config = dict(
    decoder_tie_embeddings=True,
    eps=1e-06,
    lr_schedule='cosine',
)
Rows from block 3 of the text decoder, named by matrix and row number. Rows with one number belong to one neuron. Each number is 200 + 40 x the weight over its row's rms, rounded and kept within 0 to 999. All counts start at 0. After the name is the row's rms in percent of the matrix's.
# fc1: MLP up (decoder.blocks.3.mlp.fc1.weight, 512x256), inputs 43-85
# fc2: MLP down (decoder.blocks.3.mlp.fc2.weight, 256x512, transposed), outputs 43-85
fc1.168,102,177,113,240,133,289,255,230,226,204,276,193,159,217,184,245,117,179,153,138,161,234,229,142,162,189,197,202,228,195,156,228,241,249,148,107,248,220,275,262,178,169,231,110
fc2.168,103,127,176,217,177,192,202,275,180,223,130,229,266,135,227,157,246,186,187,278,212,233,178,172,193,173,193,213,178,241,226,140,219,153,175,332,133,281,154,163,268,173,171,165
fc1.169,102,207,244,177,233,266,178,220,140,255,164,152,228,211,237,235,224,210,209,209,152,187,232,209,269,165,186,155,177,240,224,196,193,182,185,178,151,215,264,202,184,185,246,210
fc2.169,101,273,167,219,225,147,236,143,157,197,197,257,150,227,197,213,143,115,202,164,302,279,197,180,170,184,280,178,173,196,207,249,219,214,223,217,148,214,155,167,224,192,142,175
fc1.170,107,257,163,141,195,259,171,226,190,182,246,213,141,234,250,131,247,188,226,141,180,203,215,206,195,194,145,213,216,227,294,115,146,183,182,154,166,189,164,203,289,270,179,254
fc2.170,109,246,173,235,240,157,189,194,287,207,185,186,228,230,270,196,204,233,229,206,215,198,212,186,185,261,172,231,215,175,207,135,207,127,93,157,185,157,134,124,197,266,177,237
fc1.171,104,217,202,188,222,219,260,148,243,223,176,148,188,255,154,212,141,180,199,181,197,213,162,207,187,161,156,142,221,250,177,218,168,169,208,199,239,204,174,265,215,162,263,198
fc2.171,101,192,246,155,190,161,196,191,168,181,230,196,226,181,198,200,215,215,233,219,159,144,235,234,255,246,190,248,184,247,241,164,219,220,164,221,221,242,228,234,210,206,212,229
fc1.172,099,197,188,177,188,241,229,175,189,189,256,226,210,191,177,141,183,199,156,215,170,228,164,214,171,241,250,153,288,99,292,197,224,218,233,153,235,220,172,138,220,72,177,176
fc2.172,095,146,138,170,173,271,225,232,187,256,229,275,227,215,224,181,188,157,237,191,220,246,199,172,145,189,219,192,181,269,195,135,161,159,169,178,214,207,245,283,229,245,169,126
fc1.173,098,205,204,193,251,172,196,207,173,269,243,195,124,262,231,231,203,204,185,210,196,210,197,151,196,239,161,210,220,217,215,194,215,163,302,210,223,167,190,166,199,163,141,204
fc2.173,094,124,130,252,250,208,189,204,217,243,215,225,165,213,177,176,253,270,209,244,201,279,230,195,163,221,146,200,212,168,267,170,202,132,171,194,153,221,212,230,159,203,248,214
fc1.174,103,252,206,183,212,185,209,168,151,202,153,178,161,239,218,189,223,265,210,185,173,232,244,204,158,187,220,190,218,198,185,163,231,252,100,140,178,79,194,215,216,227,217,187
fc2.174,102,90,183,194,192,172,221,216,197,132,282,185,169,237,192,180,178,230,236,253,249,240,184,215,243,238,191,208,181,217,230,203,233,191,200,282,233,210,140,157,186,242,200,235
fc1.175,096,207,153,169,157,147,272,266,201,245,213,238,269,241,281,155,219,267,158,291,222,257,288,233,190,227,146,151,192,207,113,216,177,258,249,149,143,179,181,243,163,265,144,147
fc2.175,093,173,193,238,233,189,181,181,243,254,206,195,202,198,174,248,224,161,205,160,180,173,250,232,201,216,147,153,211,102,224,217,221,176,186,181,163,262,246,246,161,248,223,241
fc1.176,102,201,214,213,199,173,236,222,247,197,153,162,150,208,162,199,187,228,180,217,224,230,212,184,196,220,233,229,209,221,180,236,229,290,282,223,161,111,191,140,161,267,112,198
fc2.176,103,228,203,329,149,189,206,224,193,165,253,132,129,227,207,172,131,199,227,236,200,225,224,219,216,226,273,233,179,208,241,229,259,158,186,159,217,208,223,149,213,202,189,205
fc1.177,101,178,191,176,216,170,243,281,116,233,215,194,191,182,142,137,216,219,266,136,236,147,184,150,256,233,218,181,234,222,149,211,246,210,203,122,272,176,199,191,205,228,222,229
fc2.177,103,145,102,220,220,183,138,213,252,233,184,167,218,191,184,179,130,179,131,181,151,174,225,204,129,172,285,238,266,135,253,212,164,200,245,225,120,209,181,166,193,220,259,215
fc1.178,101,247,265,165,239,233,229,261,107,210,168,185,182,206,207,144,135,124,256,188,113,208,243,122,238,249,155,220,218,206,180,235,220,304,140,167,205,165,165,226,261,181,209,187
fc2.178,097,189,189,255,238,217,205,214,229,181,214,239,211,222,160,248,242,187,247,201,249,197,179,241,202,224,266,255,249,156,144,158,142,265,219,205,154,151,126,216,177,217,176,161
fc1.179,097,254,158,222,117,195,262,106,169,233,171,187,132,192,214,157,147,262,178,270,222,211,224,136,81,233,175,219,276,222,215,201,272,196,182,189,153,260,252,151,174,205,179,265
fc2.179,096,181,161,167,193,133,172,218,108,199,215,196,235,217,155,191,213,200,182,194,186,232,233,220,195,126,180,188,139,284,250,208,212,235,167,146,247,211,231,106,159,223,190,209
fc1.180,101,150,208,143,251,181,163,170,198,150,208,195,200,195,198,175,217,221,229,261,167,238,187,189,179,167,220,225,244,169,154,231,198,244,230,220,157,240,146,206,253,188,218,219
fc2.180,101,166,125,208,254,159,121,251,238,200,225,147,257,223,190,182,169,203,155,155,231,131,178,206,304,232,188,211,126,287,244,232,179,141,269,202,178,257,213,177,240,214,166,255
fc1.181,099,176,200,208,235,232,255,217,246,202,190,191,148,226,110,158,195,155,214,177,152,254,124,232,220,164,206,273,190,232,255,194,213,166,218,177,203,255,250,194,176,185,235,211
fc2.181,098,142,238,237,208,199,161,172,137,174,160,209,228,242,223,191,247,221,195,155,225,163,253,283,279,209,227,267,197,218,124,180,212,223,220,190,221,176,154,166,192,241,193,167
fc1.182,102,163,209,189,101,213,221,165,194,253,187,160,209,198,208,201,150,158,187,250,252,248,193,127,157,209,110,262,207,213,183,217,238,211,190,126,200,219,166,221,253,202,222,204
fc2.182,102,213,192,142,155,202,177,274,189,238,240,266,189,263,190,179,202,112,228,232,229,210,185,140,248,231,188,191,196,210,264,281,154,147,197,183,305,222,294,159,224,232,229,195
fc1.183,104,142,94,213,162,204,193,251,209,267,234,215,187,291,135,165,170,191,188,201,156,185,227,217,126,197,125,200,207,205,139,295,173,202,183,231,204,102,219,224,132,236,169,150
fc2.183,110,257,231,150,180,263,182,172,128,160,153,277,195,174,198,174,178,244,199,223,260,221,176,172,197,113,221,189,209,232,211,203,160,209,159,190,131,239,159,195,270,214,225,181
fc1.184,103,222,125,202,142,201,171,172,204,222,204,151,272,246,165,192,210,175,249,201,207,205,141,225,164,195,222,185,235,267,188,219,234,196,200,138,175,212,217,230,253,214,222,154
fc2.184,099,207,227,186,196,212,151,198,223,179,206,200,123,273,174,164,182,174,198,156,154,222,185,218,178,234,201,141,204,192,169,150,170,225,180,243,234,196,173,190,224,262,165,226
fc1.185,099,202,147,226,258,181,261,232,168,200,259,197,208,197,172,198,241,190,251,183,231,237,222,163,177,194,232,214,225,291,147,128,252,237,242,167,222,260,172,206,209,164,229,171
fc2.185,096,165,178,138,184,220,222,173,194,151,200,201,174,185,208,136,234,218,123,198,286,192,233,237,219,114,232,180,190,195,271,203,257,233,207,149,159,196,221,239,267,214,178,211
fc1.186,096,267,209,237,278,202,244,204,251,204,190,115,250,257,226,185,240,143,270,176,199,147,139,168,197,144,180,218,182,147,163,233,212,217,260,205,196,235,160,161,230,197,210,189
fc2.186,098,116,211,239,162,174,213,234,218,186,238,215,207,191,182,132,237,227,149,163,183,157,235,127,173,124,217,237,210,307,208,180,257,166,180,205,211,164,183,225,284,243,199,221
fc1.187,103,240,188,156,182,152,179,203,278,245,199,166,153,180,201,181,130,219,280,256,177,176,175,250,210,204,257,260,184,203,213,180,157,211,146,139,178,302,217,172,147,141,203,213
fc2.187,106,180,220,151,160,118,181,254,163,169,203,226,170,229,136,105,178,244,226,205,227,160,184,187,155,208,195,187,184,225,193,233,209,207,125,216,237,170,196,183,155,196,174,185
fc1.188,101,171,169,203,186,225,221,142,248,174,203,147,191,197,123,183,240,128,200,224,201,176,233,195,238,255,158,188,266,202,207,193,136,208,259,199,214,189,187,208,243,157,137,208
fc2.188,104,194,220,238,193,182,191,203,135,168,182,218,174,224,158,243,225,181,176,201,201,159,206,148,282,192,192,243,209,202,197,224,195,142,180,235,180,204,211,150,222,175,329,163
fc1.189,114,184,211,145,123,210,209,200,184,180,219,218,207,197,249,191,192,186,145,213,162,161,262,221,256,171,152,140,182,270,198,285,225,149,196,159,168,200,186,222,217,222,143,145
fc2.189,124,114,257,196,228,186,212,185,209,125,214,170,180,196,162,218,201,151,172,177,199,292,264,166,192,148,236,243,237,209,174,214,245,188,273,177,234,169,218,267,149,224,140,269
fc1.190,103,200,174,149,194,201,311,209,168,149,229,100,191,242,204,219,210,149,197,223,165,203,201,166,259,164,166,219,153,264,172,115,183,138,135,127,222,202,215,247,135,187,283,192
fc2.190,108,262,281,237,211,205,233,160,181,219,200,236,237,193,157,152,174,220,207,250,185,145,209,161,229,161,228,127,214,161,238,244,182,236,187,214,146,200,234,215,226,240,195,246
fc1.191,094,261,163,196,91,238,144,184,166,221,223,201,177,154,213,209,155,134,212,151,185,200,128,213,158,129,197,239,194,142,158,265,210,228,184,202,216,157,166,257,166,233,269,238
fc2.191,096,256,183,210,119,256,194,222,182,309,227,259,176,240,227,263,177,203,240,265,227,197,242,254,174,194,169,132,211,253,179,252,247,210,244,171,199,254,264,234,202,230,193,157
fc1.192,096,264,262,150,146,169,232,222,211,183,280,89,247,198,244,265,173,192,246,151,161,224,243,163,183,203,172,216,293,218,129,168,221,236,244,152,209,139,262,210,259,225,251,197
fc2.192,095,197,175,220,209,253,154,197,265,217,247,275,188,167,279,136,202,249,184,165,222,184,207,215,304,181,198,207,159,222,191,232,176,193,216,247,272,199,207,187,179,165,239,99
fc1.193,096,181,274,219,224,194,265,246,152,168,210,133,198,300,131,188,186,190,218,159,186,225,169,161,193,232,207,218,267,250,271,245,166,228,138,232,153,122,244,188,226,203,176,279
fc2.193,092,196,240,182,189,209,196,221,261,206,250,223,177,144,210,145,206,290,230,183,194,161,214,169,208,146,279,181,132,85,164,227,253,230,173,247,178,196,233,237,208,253,214,126
fc1.194,097,313,223,196,183,274,249,173,219,250,155,164,123,165,274,138,290,185,269,210,166,281,269,200,260,206,205,166,231,187,197,201,318,177,223,131,218,184,207,193,205,166,245,249
fc2.194,093,169,222,207,215,201,125,222,94,188,160,232,147,214,189,266,110,170,190,156,225,217,245,201,184,142,240,244,201,160,280,198,222,235,168,219,130,240,193,182,200,208,238,199
fc1.195,106,223,222,142,169,224,233,142,189,148,163,243,195,160,196,245,142,201,173,200,255,229,197,201,214,216,181,201,159,199,163,196,282,155,221,235,130,165,148,241,212,242,290,179
fc2.195,106,261,171,176,209,221,228,147,268,234,150,156,126,237,221,155,284,185,283,175,136,240,142,162,127,206,212,209,162,112,231,210,192,246,222,171,239,169,184,245,194,219,187,228
fc1.196,096,195,182,153,181,216,176,250,166,180,186,219,210,235,247,214,139,198,244,185,168,257,199,222,212,167,207,251,196,261,190,209,206,239,233,194,186,207,299,133,242,222,232,192
fc2.196,097,190,223,164,143,114,184,247,197,222,192,245,273,166,196,199,169,164,213,122,185,167,212,152,254,175,179,184,210,234,228,284,226,128,169,236,209,117,174,160,183,190,206,195
fc1.197,103,272,259,217,228,240,240,149,155,248,196,196,179,132,146,231,268,178,164,218,220,209,257,218,131,275,144,209,246,231,141,151,222,253,184,126,154,241,243,172,219,189,183,172
fc2.197,102,234,289,190,196,211,182,235,151,221,186,216,190,239,225,179,276,173,223,187,190,193,193,179,203,245,195,262,153,193,212,173,206,257,172,217,229,174,236,147,164,212,211,184
fc1.198,099,222,127,157,234,220,209,154,191,235,159,202,192,181,145,230,184,204,214,197,206,167,171,158,196,194,157,178,157,248,251,225,162,148,293,196,162,196,255,197,158,159,230,215
fc2.198,101,246,247,191,136,234,190,192,214,150,161,194,179,240,145,231,273,267,216,156,198,245,180,210,216,221,214,200,178,168,256,155,169,299,209,222,187,197,210,181,145,247,214,195
fc1.199,098,181,201,142,258,215,182,162,176,194,227,176,245,163,123,267,197,211,181,241,70,228,190,228,168,174,221,222,230,152,194,196,139,214,263,155,181,156,141,187,137,190,159,152
fc2.199,092,130,217,203,179,259,207,248,290,143,223,227,232,184,139,268,243,217,148,190,191,155,194,196,255,212,173,245,169,217,210,216,215,79,178,139,290,228,186,198,167,243,191,243
fc1.200,103,250,136,186,190,202,253,189,151,267,187,130,195,193,186,188,175,195,143,219,166,284,144,264,237,147,216,163,271,196,166,314,111,166,281,173,218,181,210,258,211,107,227,214
fc2.200,104,153,153,258,166,246,207,216,154,101,206,184,137,233,233,135,235,169,219,129,192,205,186,174,196,162,190,246,196,228,194,175,229,168,145,241,187,219,209,189,194,136,182,222
fc1.201,095,135,167,206,268,214,230,267,183,224,265,240,135,232,247,193,205,101,180,174,262,210,210,234,208,181,143,217,251,209,216,237,180,222,279,143,264,102,196,239,220,248,233,152
fc2.201,097,188,185,241,183,170,161,243,248,202,251,291,175,172,219,248,265,189,162,232,256,229,220,286,132,222,310,249,216,199,221,216,163,250,247,216,167,165,196,158,256,252,225,223
fc1.202,101,220,193,209,196,244,254,233,176,195,270,169,163,172,176,168,191,234,153,241,230,264,238,232,233,169,192,232,175,204,168,221,188,197,232,228,191,253,197,189,189,199,175,215
fc2.202,094,245,202,214,201,272,171,224,240,188,191,279,169,218,227,177,215,200,242,224,178,188,188,194,165,215,238,214,282,177,222,214,209,202,215,243,170,207,185,206,222,219,237,210
fc1.203,104,189,199,184,122,276,279,166,244,152,216,195,158,210,164,171,171,254,163,227,164,174,228,142,199,189,152,210,216,172,158,216,219,164,127,228,145,240,161,213,166,199,198,212
fc2.203,102,253,190,239,232,335,146,171,212,233,221,254,159,261,173,258,216,95,159,192,234,204,86,157,171,180,220,245,176,215,214,138,227,252,195,239,205,281,227,130,172,169,196,175
fc1.204,104,268,206,195,224,205,243,167,197,157,226,168,163,234,149,223,145,232,142,230,159,190,126,259,207,196,277,221,220,233,221,273,256,162,173,174,173,235,195,180,105,214,241,257
fc2.204,103,237,195,153,206,206,166,182,157,246,117,227,209,210,239,223,157,222,194,224,119,233,220,138,170,222,163,170,168,205,240,180,199,165,178,239,242,152,195,170,208,162,233,182
fc1.205,104,232,182,193,200,194,199,131,251,236,215,214,163,195,185,240,246,150,197,187,138,197,201,176,162,143,197,174,204,162,164,178,188,225,133,125,164,294,290,216,158,174,234,233
fc2.205,106,255,153,220,185,254,285,167,235,214,123,135,229,159,202,193,160,223,181,224,256,222,229,200,254,196,221,216,191,209,249,251,200,141,252,242,245,264,185,264,192,180,163,138
fc1.206,101,276,202,226,157,268,240,215,171,174,250,145,220,206,240,167,226,131,123,225,221,211,188,173,160,130,194,230,225,280,208,200,237,153,189,205,133,184,207,251,207,236,192,147
fc2.206,098,182,238,146,172,243,113,197,179,229,232,161,238,116,214,238,161,225,142,181,157,161,149,133,182,259,196,236,218,166,193,173,203,212,207,221,232,257,189,220,216,261,231,182
fc1.207,099,246,193,206,199,258,192,185,201,175,250,173,202,172,185,273,224,243,177,204,187,222,143,139,211,201,196,223,201,254,200,213,214,169,221,200,207,214,180,148,114,240,280,158
fc2.207,102,163,200,234,194,265,193,204,110,149,194,232,171,226,189,261,184,193,220,180,166,230,165,242,204,196,210,89,233,178,167,248,174,252,145,183,194,218,200,189,153,261,181,212
fc1.208,101,177,231,159,191,152,228,219,194,199,197,214,144,173,153,191,152,230,214,189,174,167,269,145,232,230,255,222,243,273,204,223,192,156,177,141,235,164,165,220,158,100,115,180
fc2.208,103,157,176,204,173,235,182,232,152,141,190,257,167,163,182,312,179,202,167,225,257,248,158,180,171,159,134,327,159,204,278,195,191,273,224,230,195,194,226,176,177,207,233,189
fc1.209,101,196,161,124,209,196,208,243,281,120,225,248,130,315,135,168,208,129,241,223,238,239,174,190,243,215,146,226,163,239,220,193,208,207,153,192,162,231,201,148,134,219,239,168
fc2.209,102,161,217,221,210,216,230,187,219,199,153,271,216,212,186,183,181,228,218,205,243,139,250,227,202,215,161,256,205,183,193,196,212,222,183,221,234,196,204,190,211,248,210,278
fc1.210,093,200,179,207,195,224,243,189,223,213,180,192,200,183,140,192,232,222,212,229,218,219,202,189,213,209,209,128,247,274,184,223,211,201,254,121,141,320,156,162,239,181,207,202
fc2.210,088,158,167,269,225,152,155,118,254,179,132,215,152,212,216,184,243,236,172,274,252,193,175,223,249,172,149,179,188,134,252,185,243,145,284,193,222,204,299,189,176,185,296,160
fc1.211,104,213,175,160,125,192,191,251,240,176,228,229,178,183,221,246,278,164,207,284,168,227,173,149,213,179,277,182,200,232,253,274,254,176,292,144,195,218,267,171,228,122,196,134
fc2.211,110,227,123,236,185,250,221,259,281,149,233,239,154,232,220,244,148,245,247,226,248,187,191,242,203,269,101,128,148,232,207,196,219,132,248,248,274,202,193,248,246,197,216,173
fc1.212,095,322,217,171,147,149,169,129,243,221,228,254,165,265,257,244,165,229,128,193,149,228,149,173,274,230,181,192,217,185,224,174,148,132,245,163,208,172,155,197,189,169,208,228
fc2.212,085,153,159,236,213,252,245,232,172,146,228,212,192,178,147,184,206,177,220,240,237,192,203,148,190,132,237,252,270,197,204,279,201,208,204,203,199,241,199,226,205,185,212,234
fc1.213,099,178,207,155,231,190,165,191,193,187,171,146,145,169,122,131,206,181,238,118,216,326,200,117,244,210,258,167,250,192,176,220,166,208,188,197,193,160,167,190,182,189,202,184
fc2.213,094,112,183,248,199,158,187,272,267,170,200,140,220,264,238,230,195,191,234,232,212,198,197,273,241,242,165,245,230,181,185,127,154,187,118,248,143,227,179,158,216,233,179,184
fc1.214,104,215,132,159,156,208,192,236,202,199,268,234,197,213,130,207,118,187,196,154,164,178,270,222,204,257,167,127,102,235,219,238,213,204,145,211,143,222,193,131,228,183,158,209
fc2.214,109,93,211,131,181,168,168,177,260,220,144,205,222,114,214,222,187,224,225,244,210,240,227,196,179,206,210,212,248,226,171,219,170,242,140,229,177,234,222,210,158,253,227,188
fc1.215,102,159,189,208,115,268,200,196,243,161,234,212,254,205,177,199,236,256,183,200,154,182,170,194,215,195,187,239,269,256,226,165,218,125,166,188,295,127,190,170,204,270,254,195
fc2.215,105,178,212,258,238,150,181,156,184,196,220,151,167,183,201,228,199,211,243,167,289,269,224,238,184,206,227,156,279,244,211,166,236,236,100,243,190,234,207,172,203,248,177,249
fc1.216,096,144,212,196,226,223,190,163,152,193,177,193,147,232,210,201,186,196,68,108,229,162,196,193,250,203,221,234,247,221,177,167,270,250,245,155,223,207,175,209,205,174,245,282
fc2.216,095,185,150,204,209,161,120,218,221,204,216,217,196,141,138,212,199,185,262,246,171,262,167,207,237,182,250,182,211,238,244,187,168,185,222,177,139,248,174,229,173,199,235,184
fc1.217,111,182,222,184,132,270,188,218,192,222,262,184,184,246,223,178,184,240,120,245,177,227,237,177,204,178,169,206,193,192,245,180,211,196,218,186,227,164,216,207,156,187,209,183
fc2.217,117,193,212,253,184,262,163,296,162,208,181,216,284,165,212,272,173,235,223,243,132,206,212,188,171,151,224,169,193,251,229,185,219,207,204,196,230,271,224,163,159,225,210,144
fc1.218,098,285,190,232,194,258,273,170,226,223,221,197,200,290,175,215,206,212,155,221,158,213,191,201,199,99,166,148,255,275,104,170,155,198,202,163,119,217,177,129,192,229,194,164
fc2.218,099,278,270,193,245,172,230,213,150,177,155,167,241,216,208,266,169,250,156,253,196,195,184,188,254,170,177,265,215,168,206,268,277,245,211,146,172,207,192,198,235,242,216,204
fc1.219,092,207,169,145,137,208,242,254,142,264,172,212,173,159,216,215,217,202,211,148,171,238,221,163,231,182,145,151,203,216,231,178,201,194,163,184,172,158,167,194,213,184,241,164
fc2.219,087,203,252,212,163,157,178,237,214,173,189,190,238,236,196,293,201,190,158,196,149,221,210,163,192,199,153,129,135,270,162,190,188,150,243,222,174,163,176,215,115,232,214,194
fc1.220,096,305,151,177,188,199,291,261,155,263,170,189,160,247,137,208,191,213,165,187,211,222,230,223,212,238,134,126,258,179,203,229,204,247,176,217,202,203,124,153,211,234,161,184
fc2.220,094,198,218,216,172,181,254,103,270,210,192,199,224,199,113,204,148,140,242,223,259,206,210,216,258,159,157,308,285,257,202,195,172,235,165,215,130,167,211,178,239,234,209,256
fc1.221,094,259,135,243,202,258,238,239,231,233,158,164,226,215,202,213,227,189,176,159,164,256,216,128,197,213,190,222,186,302,235,222,183,147,278,181,182,184,235,273,134,164,213,257
fc2.221,094,145,211,251,216,173,131,171,207,174,186,197,185,136,266,167,215,201,229,187,193,200,214,212,278,243,207,176,208,196,213,154,207,228,229,213,149,197,148,214,288,229,222,194
fc1.222,095,217,200,212,272,205,201,170,146,245,185,161,271,168,243,208,192,197,226,197,192,181,180,185,234,208,217,195,239,209,270,224,142,202,221,161,192,224,160,214,241,136,169,225
fc2.222,091,229,260,308,206,245,206,187,198,152,239,225,216,181,230,201,241,197,185,176,221,124,175,212,195,231,216,177,195,303,285,168,151,265,148,234,166,184,183,203,199,266,245,177
fc1.223,100,203,199,234,176,208,188,221,175,212,158,208,213,249,169,187,173,248,213,227,158,289,213,117,215,124,215,169,199,316,206,247,262,211,204,186,191,172,205,225,122,206,249,195
fc2.223,105,207,118,170,183,220,189,178,141,179,199,226,172,163,166,234,242,218,153,255,196,183,255,241,237,220,197,255,147,266,145,203,258,194,259,221,187,276,207,187,208,205,107,150
fc1.224,106,217,194,191,233,201,233,237,133,209,156,190,265,188,191,166,175,183,132,261,119,200,171,172,281,166,154,203,227,239,191,181,218,214,208,187,186,177,111,262,214,226,208,236
fc2.224,111,220,192,170,217,151,191,152,164,167,198,179,157,173,215,175,179,244,302,143,124,188,186,218,165,232,213,192,203,255,255,247,171,147,268,214,268,172,172,174,228,151,225,217
fc1.225,101,168,187,155,275,192,185,207,164,192,183,170,204,212,198,147,157,213,299,254,254,208,206,139,169,209,213,175,184,226,141,231,242,192,178,213,168,122,150,247,112,223,145,186
fc2.225,100,188,225,145,212,204,222,260,227,159,182,176,215,173,277,177,198,202,219,233,255,140,190,193,180,237,244,181,220,166,184,189,185,178,270,175,148,200,185,248,225,122,236,189
fc1.226,098,204,258,212,198,252,177,203,216,210,241,181,257,207,193,205,125,168,192,215,82,134,223,225,220,203,284,138,258,245,203,224,194,221,194,129,182,196,170,153,225,208,224,181
fc2.226,097,261,160,173,175,166,197,231,212,218,232,268,197,214,118,233,261,218,299,153,232,196,131,185,140,243,174,215,142,139,250,159,175,241,188,209,176,138,261,151,235,294,158,217
fc1.227,088,208,199,206,241,140,216,201,160,236,227,139,202,196,204,193,192,222,174,216,139,245,204,230,214,204,89,222,183,230,215,127,245,190,219,156,258,207,251,214,191,184,238,181
fc2.227,082,262,238,211,195,173,182,245,204,193,263,116,208,115,277,244,195,166,179,179,236,241,215,194,209,252,135,93,207,187,220,233,168,204,245,166,185,240,202,163,189,184,138,211
fc1.228,109,198,192,78,219,283,233,176,270,159,184,240,183,207,142,247,149,104,207,163,240,128,172,197,173,170,229,173,261,242,289,186,182,140,191,195,86,151,202,167,213,156,208,237
fc2.228,114,219,250,215,212,177,202,207,193,201,113,173,233,118,220,174,225,230,220,191,157,247,166,207,183,243,187,196,295,155,184,217,221,163,172,200,233,222,158,172,142,172,202,217
fc1.229,103,184,177,198,193,188,273,167,101,272,191,178,169,200,149,241,188,228,156,209,175,267,245,174,164,267,124,239,217,213,145,210,216,144,260,234,160,205,178,202,94,135,208,134
fc2.229,097,267,252,177,186,178,154,181,197,133,142,219,224,194,123,120,187,171,232,235,201,202,123,228,157,200,244,157,235,251,219,208,200,266,278,161,222,269,177,223,230,155,252,214
fc1.230,097,166,244,230,228,218,189,158,241,235,215,227,196,195,187,196,110,173,224,275,194,273,217,199,170,180,182,135,190,153,166,198,186,201,157,233,135,184,196,237,210,177,264,208
fc2.230,096,226,213,189,241,177,139,178,106,239,186,192,196,157,229,214,161,236,180,219,199,204,174,191,189,157,231,157,237,175,176,145,269,183,210,130,202,169,258,122,182,195,217,139
fc1.231,104,196,131,172,208,217,180,109,236,143,258,176,146,213,148,264,226,211,176,227,179,147,166,275,187,187,211,190,150,277,174,250,177,211,202,181,155,221,245,185,210,163,186,206
fc2.231,110,259,185,214,128,213,243,197,226,152,201,123,178,173,204,188,122,280,177,182,220,240,189,317,207,217,207,120,122,204,181,179,151,136,215,143,202,211,246,203,210,247,250,225
fc1.232,099,162,179,225,181,230,216,260,203,291,195,160,151,251,150,187,191,192,233,213,217,295,254,141,238,172,236,217,202,173,253,237,209,186,222,219,161,239,242,217,194,195,222,173
fc2.232,092,274,190,242,194,169,232,224,217,129,158,200,200,211,180,283,243,150,220,100,233,207,178,185,197,147,180,210,283,176,255,236,172,218,189,211,185,243,207,126,171,174,213,228
fc1.233,100,171,199,155,234,153,238,180,167,197,191,200,198,256,175,201,224,233,156,194,136,194,188,183,164,142,209,192,138,235,168,192,327,185,194,161,213,280,96,222,201,149,184,204
fc2.233,101,202,272,185,222,164,261,264,210,242,267,115,221,189,155,117,174,195,184,201,253,214,214,191,194,213,170,226,221,149,232,147,189,190,143,220,156,146,196,258,189,181,160,118
fc1.234,104,209,165,136,223,209,227,212,289,239,153,266,220,234,184,213,269,204,197,244,147,199,235,184,206,119,170,268,199,224,202,243,139,210,197,86,142,187,142,274,243,194,213,220
fc2.234,098,186,195,231,218,167,214,194,228,201,103,209,127,182,250,185,187,191,236,244,229,197,195,242,263,216,216,263,233,109,145,242,184,215,165,208,241,268,145,199,256,200,247,150
fc1.235,098,188,171,175,156,178,259,219,268,216,185,198,166,223,182,216,196,208,231,198,254,174,186,207,239,208,265,131,204,231,183,189,290,260,209,168,195,234,256,215,150,206,215,168
fc2.235,094,217,239,260,242,164,238,101,202,156,165,232,116,158,282,288,242,144,240,266,240,227,220,232,235,167,242,188,222,213,232,179,202,220,290,213,244,206,240,215,181,233,210,171
fc1.236,100,259,173,216,206,237,224,165,169,230,177,165,170,289,182,221,167,151,149,218,180,163,199,180,159,227,184,184,202,216,234,227,204,140,238,217,176,189,282,208,211,228,181,206
fc2.236,096,209,282,165,162,244,144,201,275,306,242,206,174,228,188,191,205,153,237,247,164,104,252,150,221,179,232,245,213,187,144,196,287,197,204,146,286,184,169,218,140,205,239,159
fc1.237,100,247,151,185,179,203,176,256,136,256,177,235,140,207,197,201,212,232,179,194,184,144,199,220,254,218,234,223,216,175,137,232,230,137,156,227,145,269,247,135,192,220,166,198
fc2.237,100,183,241,210,268,167,226,218,77,219,137,185,163,145,148,140,191,220,119,268,212,139,252,227,148,130,220,167,174,202,237,239,223,200,188,258,180,136,148,140,247,177,263,230
fc1.238,095,276,191,142,231,167,273,218,135,204,143,201,179,210,186,202,248,104,238,136,182,204,164,275,222,171,192,209,217,191,240,191,195,207,175,270,132,268,189,221,208,189,231,271
fc2.238,092,208,169,237,166,239,180,213,293,201,315,208,176,279,216,161,195,263,167,133,245,223,196,146,167,199,219,193,211,136,191,205,178,193,197,212,236,251,229,239,188,222,190,241
fc1.239,095,136,160,181,227,173,317,194,221,116,177,160,189,128,205,209,164,235,156,232,248,240,239,216,193,275,156,155,188,206,249,137,199,235,226,184,164,175,103,131,201,187,241,168
fc2.239,092,235,199,302,116,236,160,173,281,216,169,134,145,150,245,184,218,165,135,211,235,263,265,149,197,182,234,226,211,198,144,214,206,168,145,144,230,184,198,199,243,171,222,201
fc1.240,094,158,96,191,111,305,158,119,255,206,211,249,213,231,123,174,179,228,168,224,233,255,159,238,200,168,191,179,244,197,212,225,181,145,200,160,167,191,173,292,183,225,164,244
fc2.240,091,247,215,213,220,169,212,135,193,160,178,184,166,170,260,185,233,251,228,222,178,205,214,146,165,197,202,195,232,185,195,197,245,210,168,241,168,134,210,154,240,135,276,233
fc1.241,101,225,186,168,188,298,230,204,158,216,182,167,166,197,151,180,128,196,225,231,194,265,207,230,139,121,152,159,171,202,226,222,207,309,220,119,188,225,226,304,172,201,198,117
fc2.241,101,189,268,247,198,175,242,242,272,217,241,176,213,227,245,147,162,259,181,221,240,275,229,154,228,182,134,192,175,210,191,185,225,111,175,178,221,208,145,277,198,142,240,214
fc1.242,097,249,195,175,171,203,205,200,201,233,158,220,218,208,176,174,218,253,217,230,199,181,221,223,266,183,210,162,210,199,200,211,168,297,257,181,134,122,149,218,268,303,201,258
fc2.242,095,169,192,229,207,190,137,237,196,149,239,170,196,251,210,212,202,249,214,250,234,265,181,231,178,242,184,171,201,213,210,167,153,237,203,268,212,279,249,170,181,146,223,203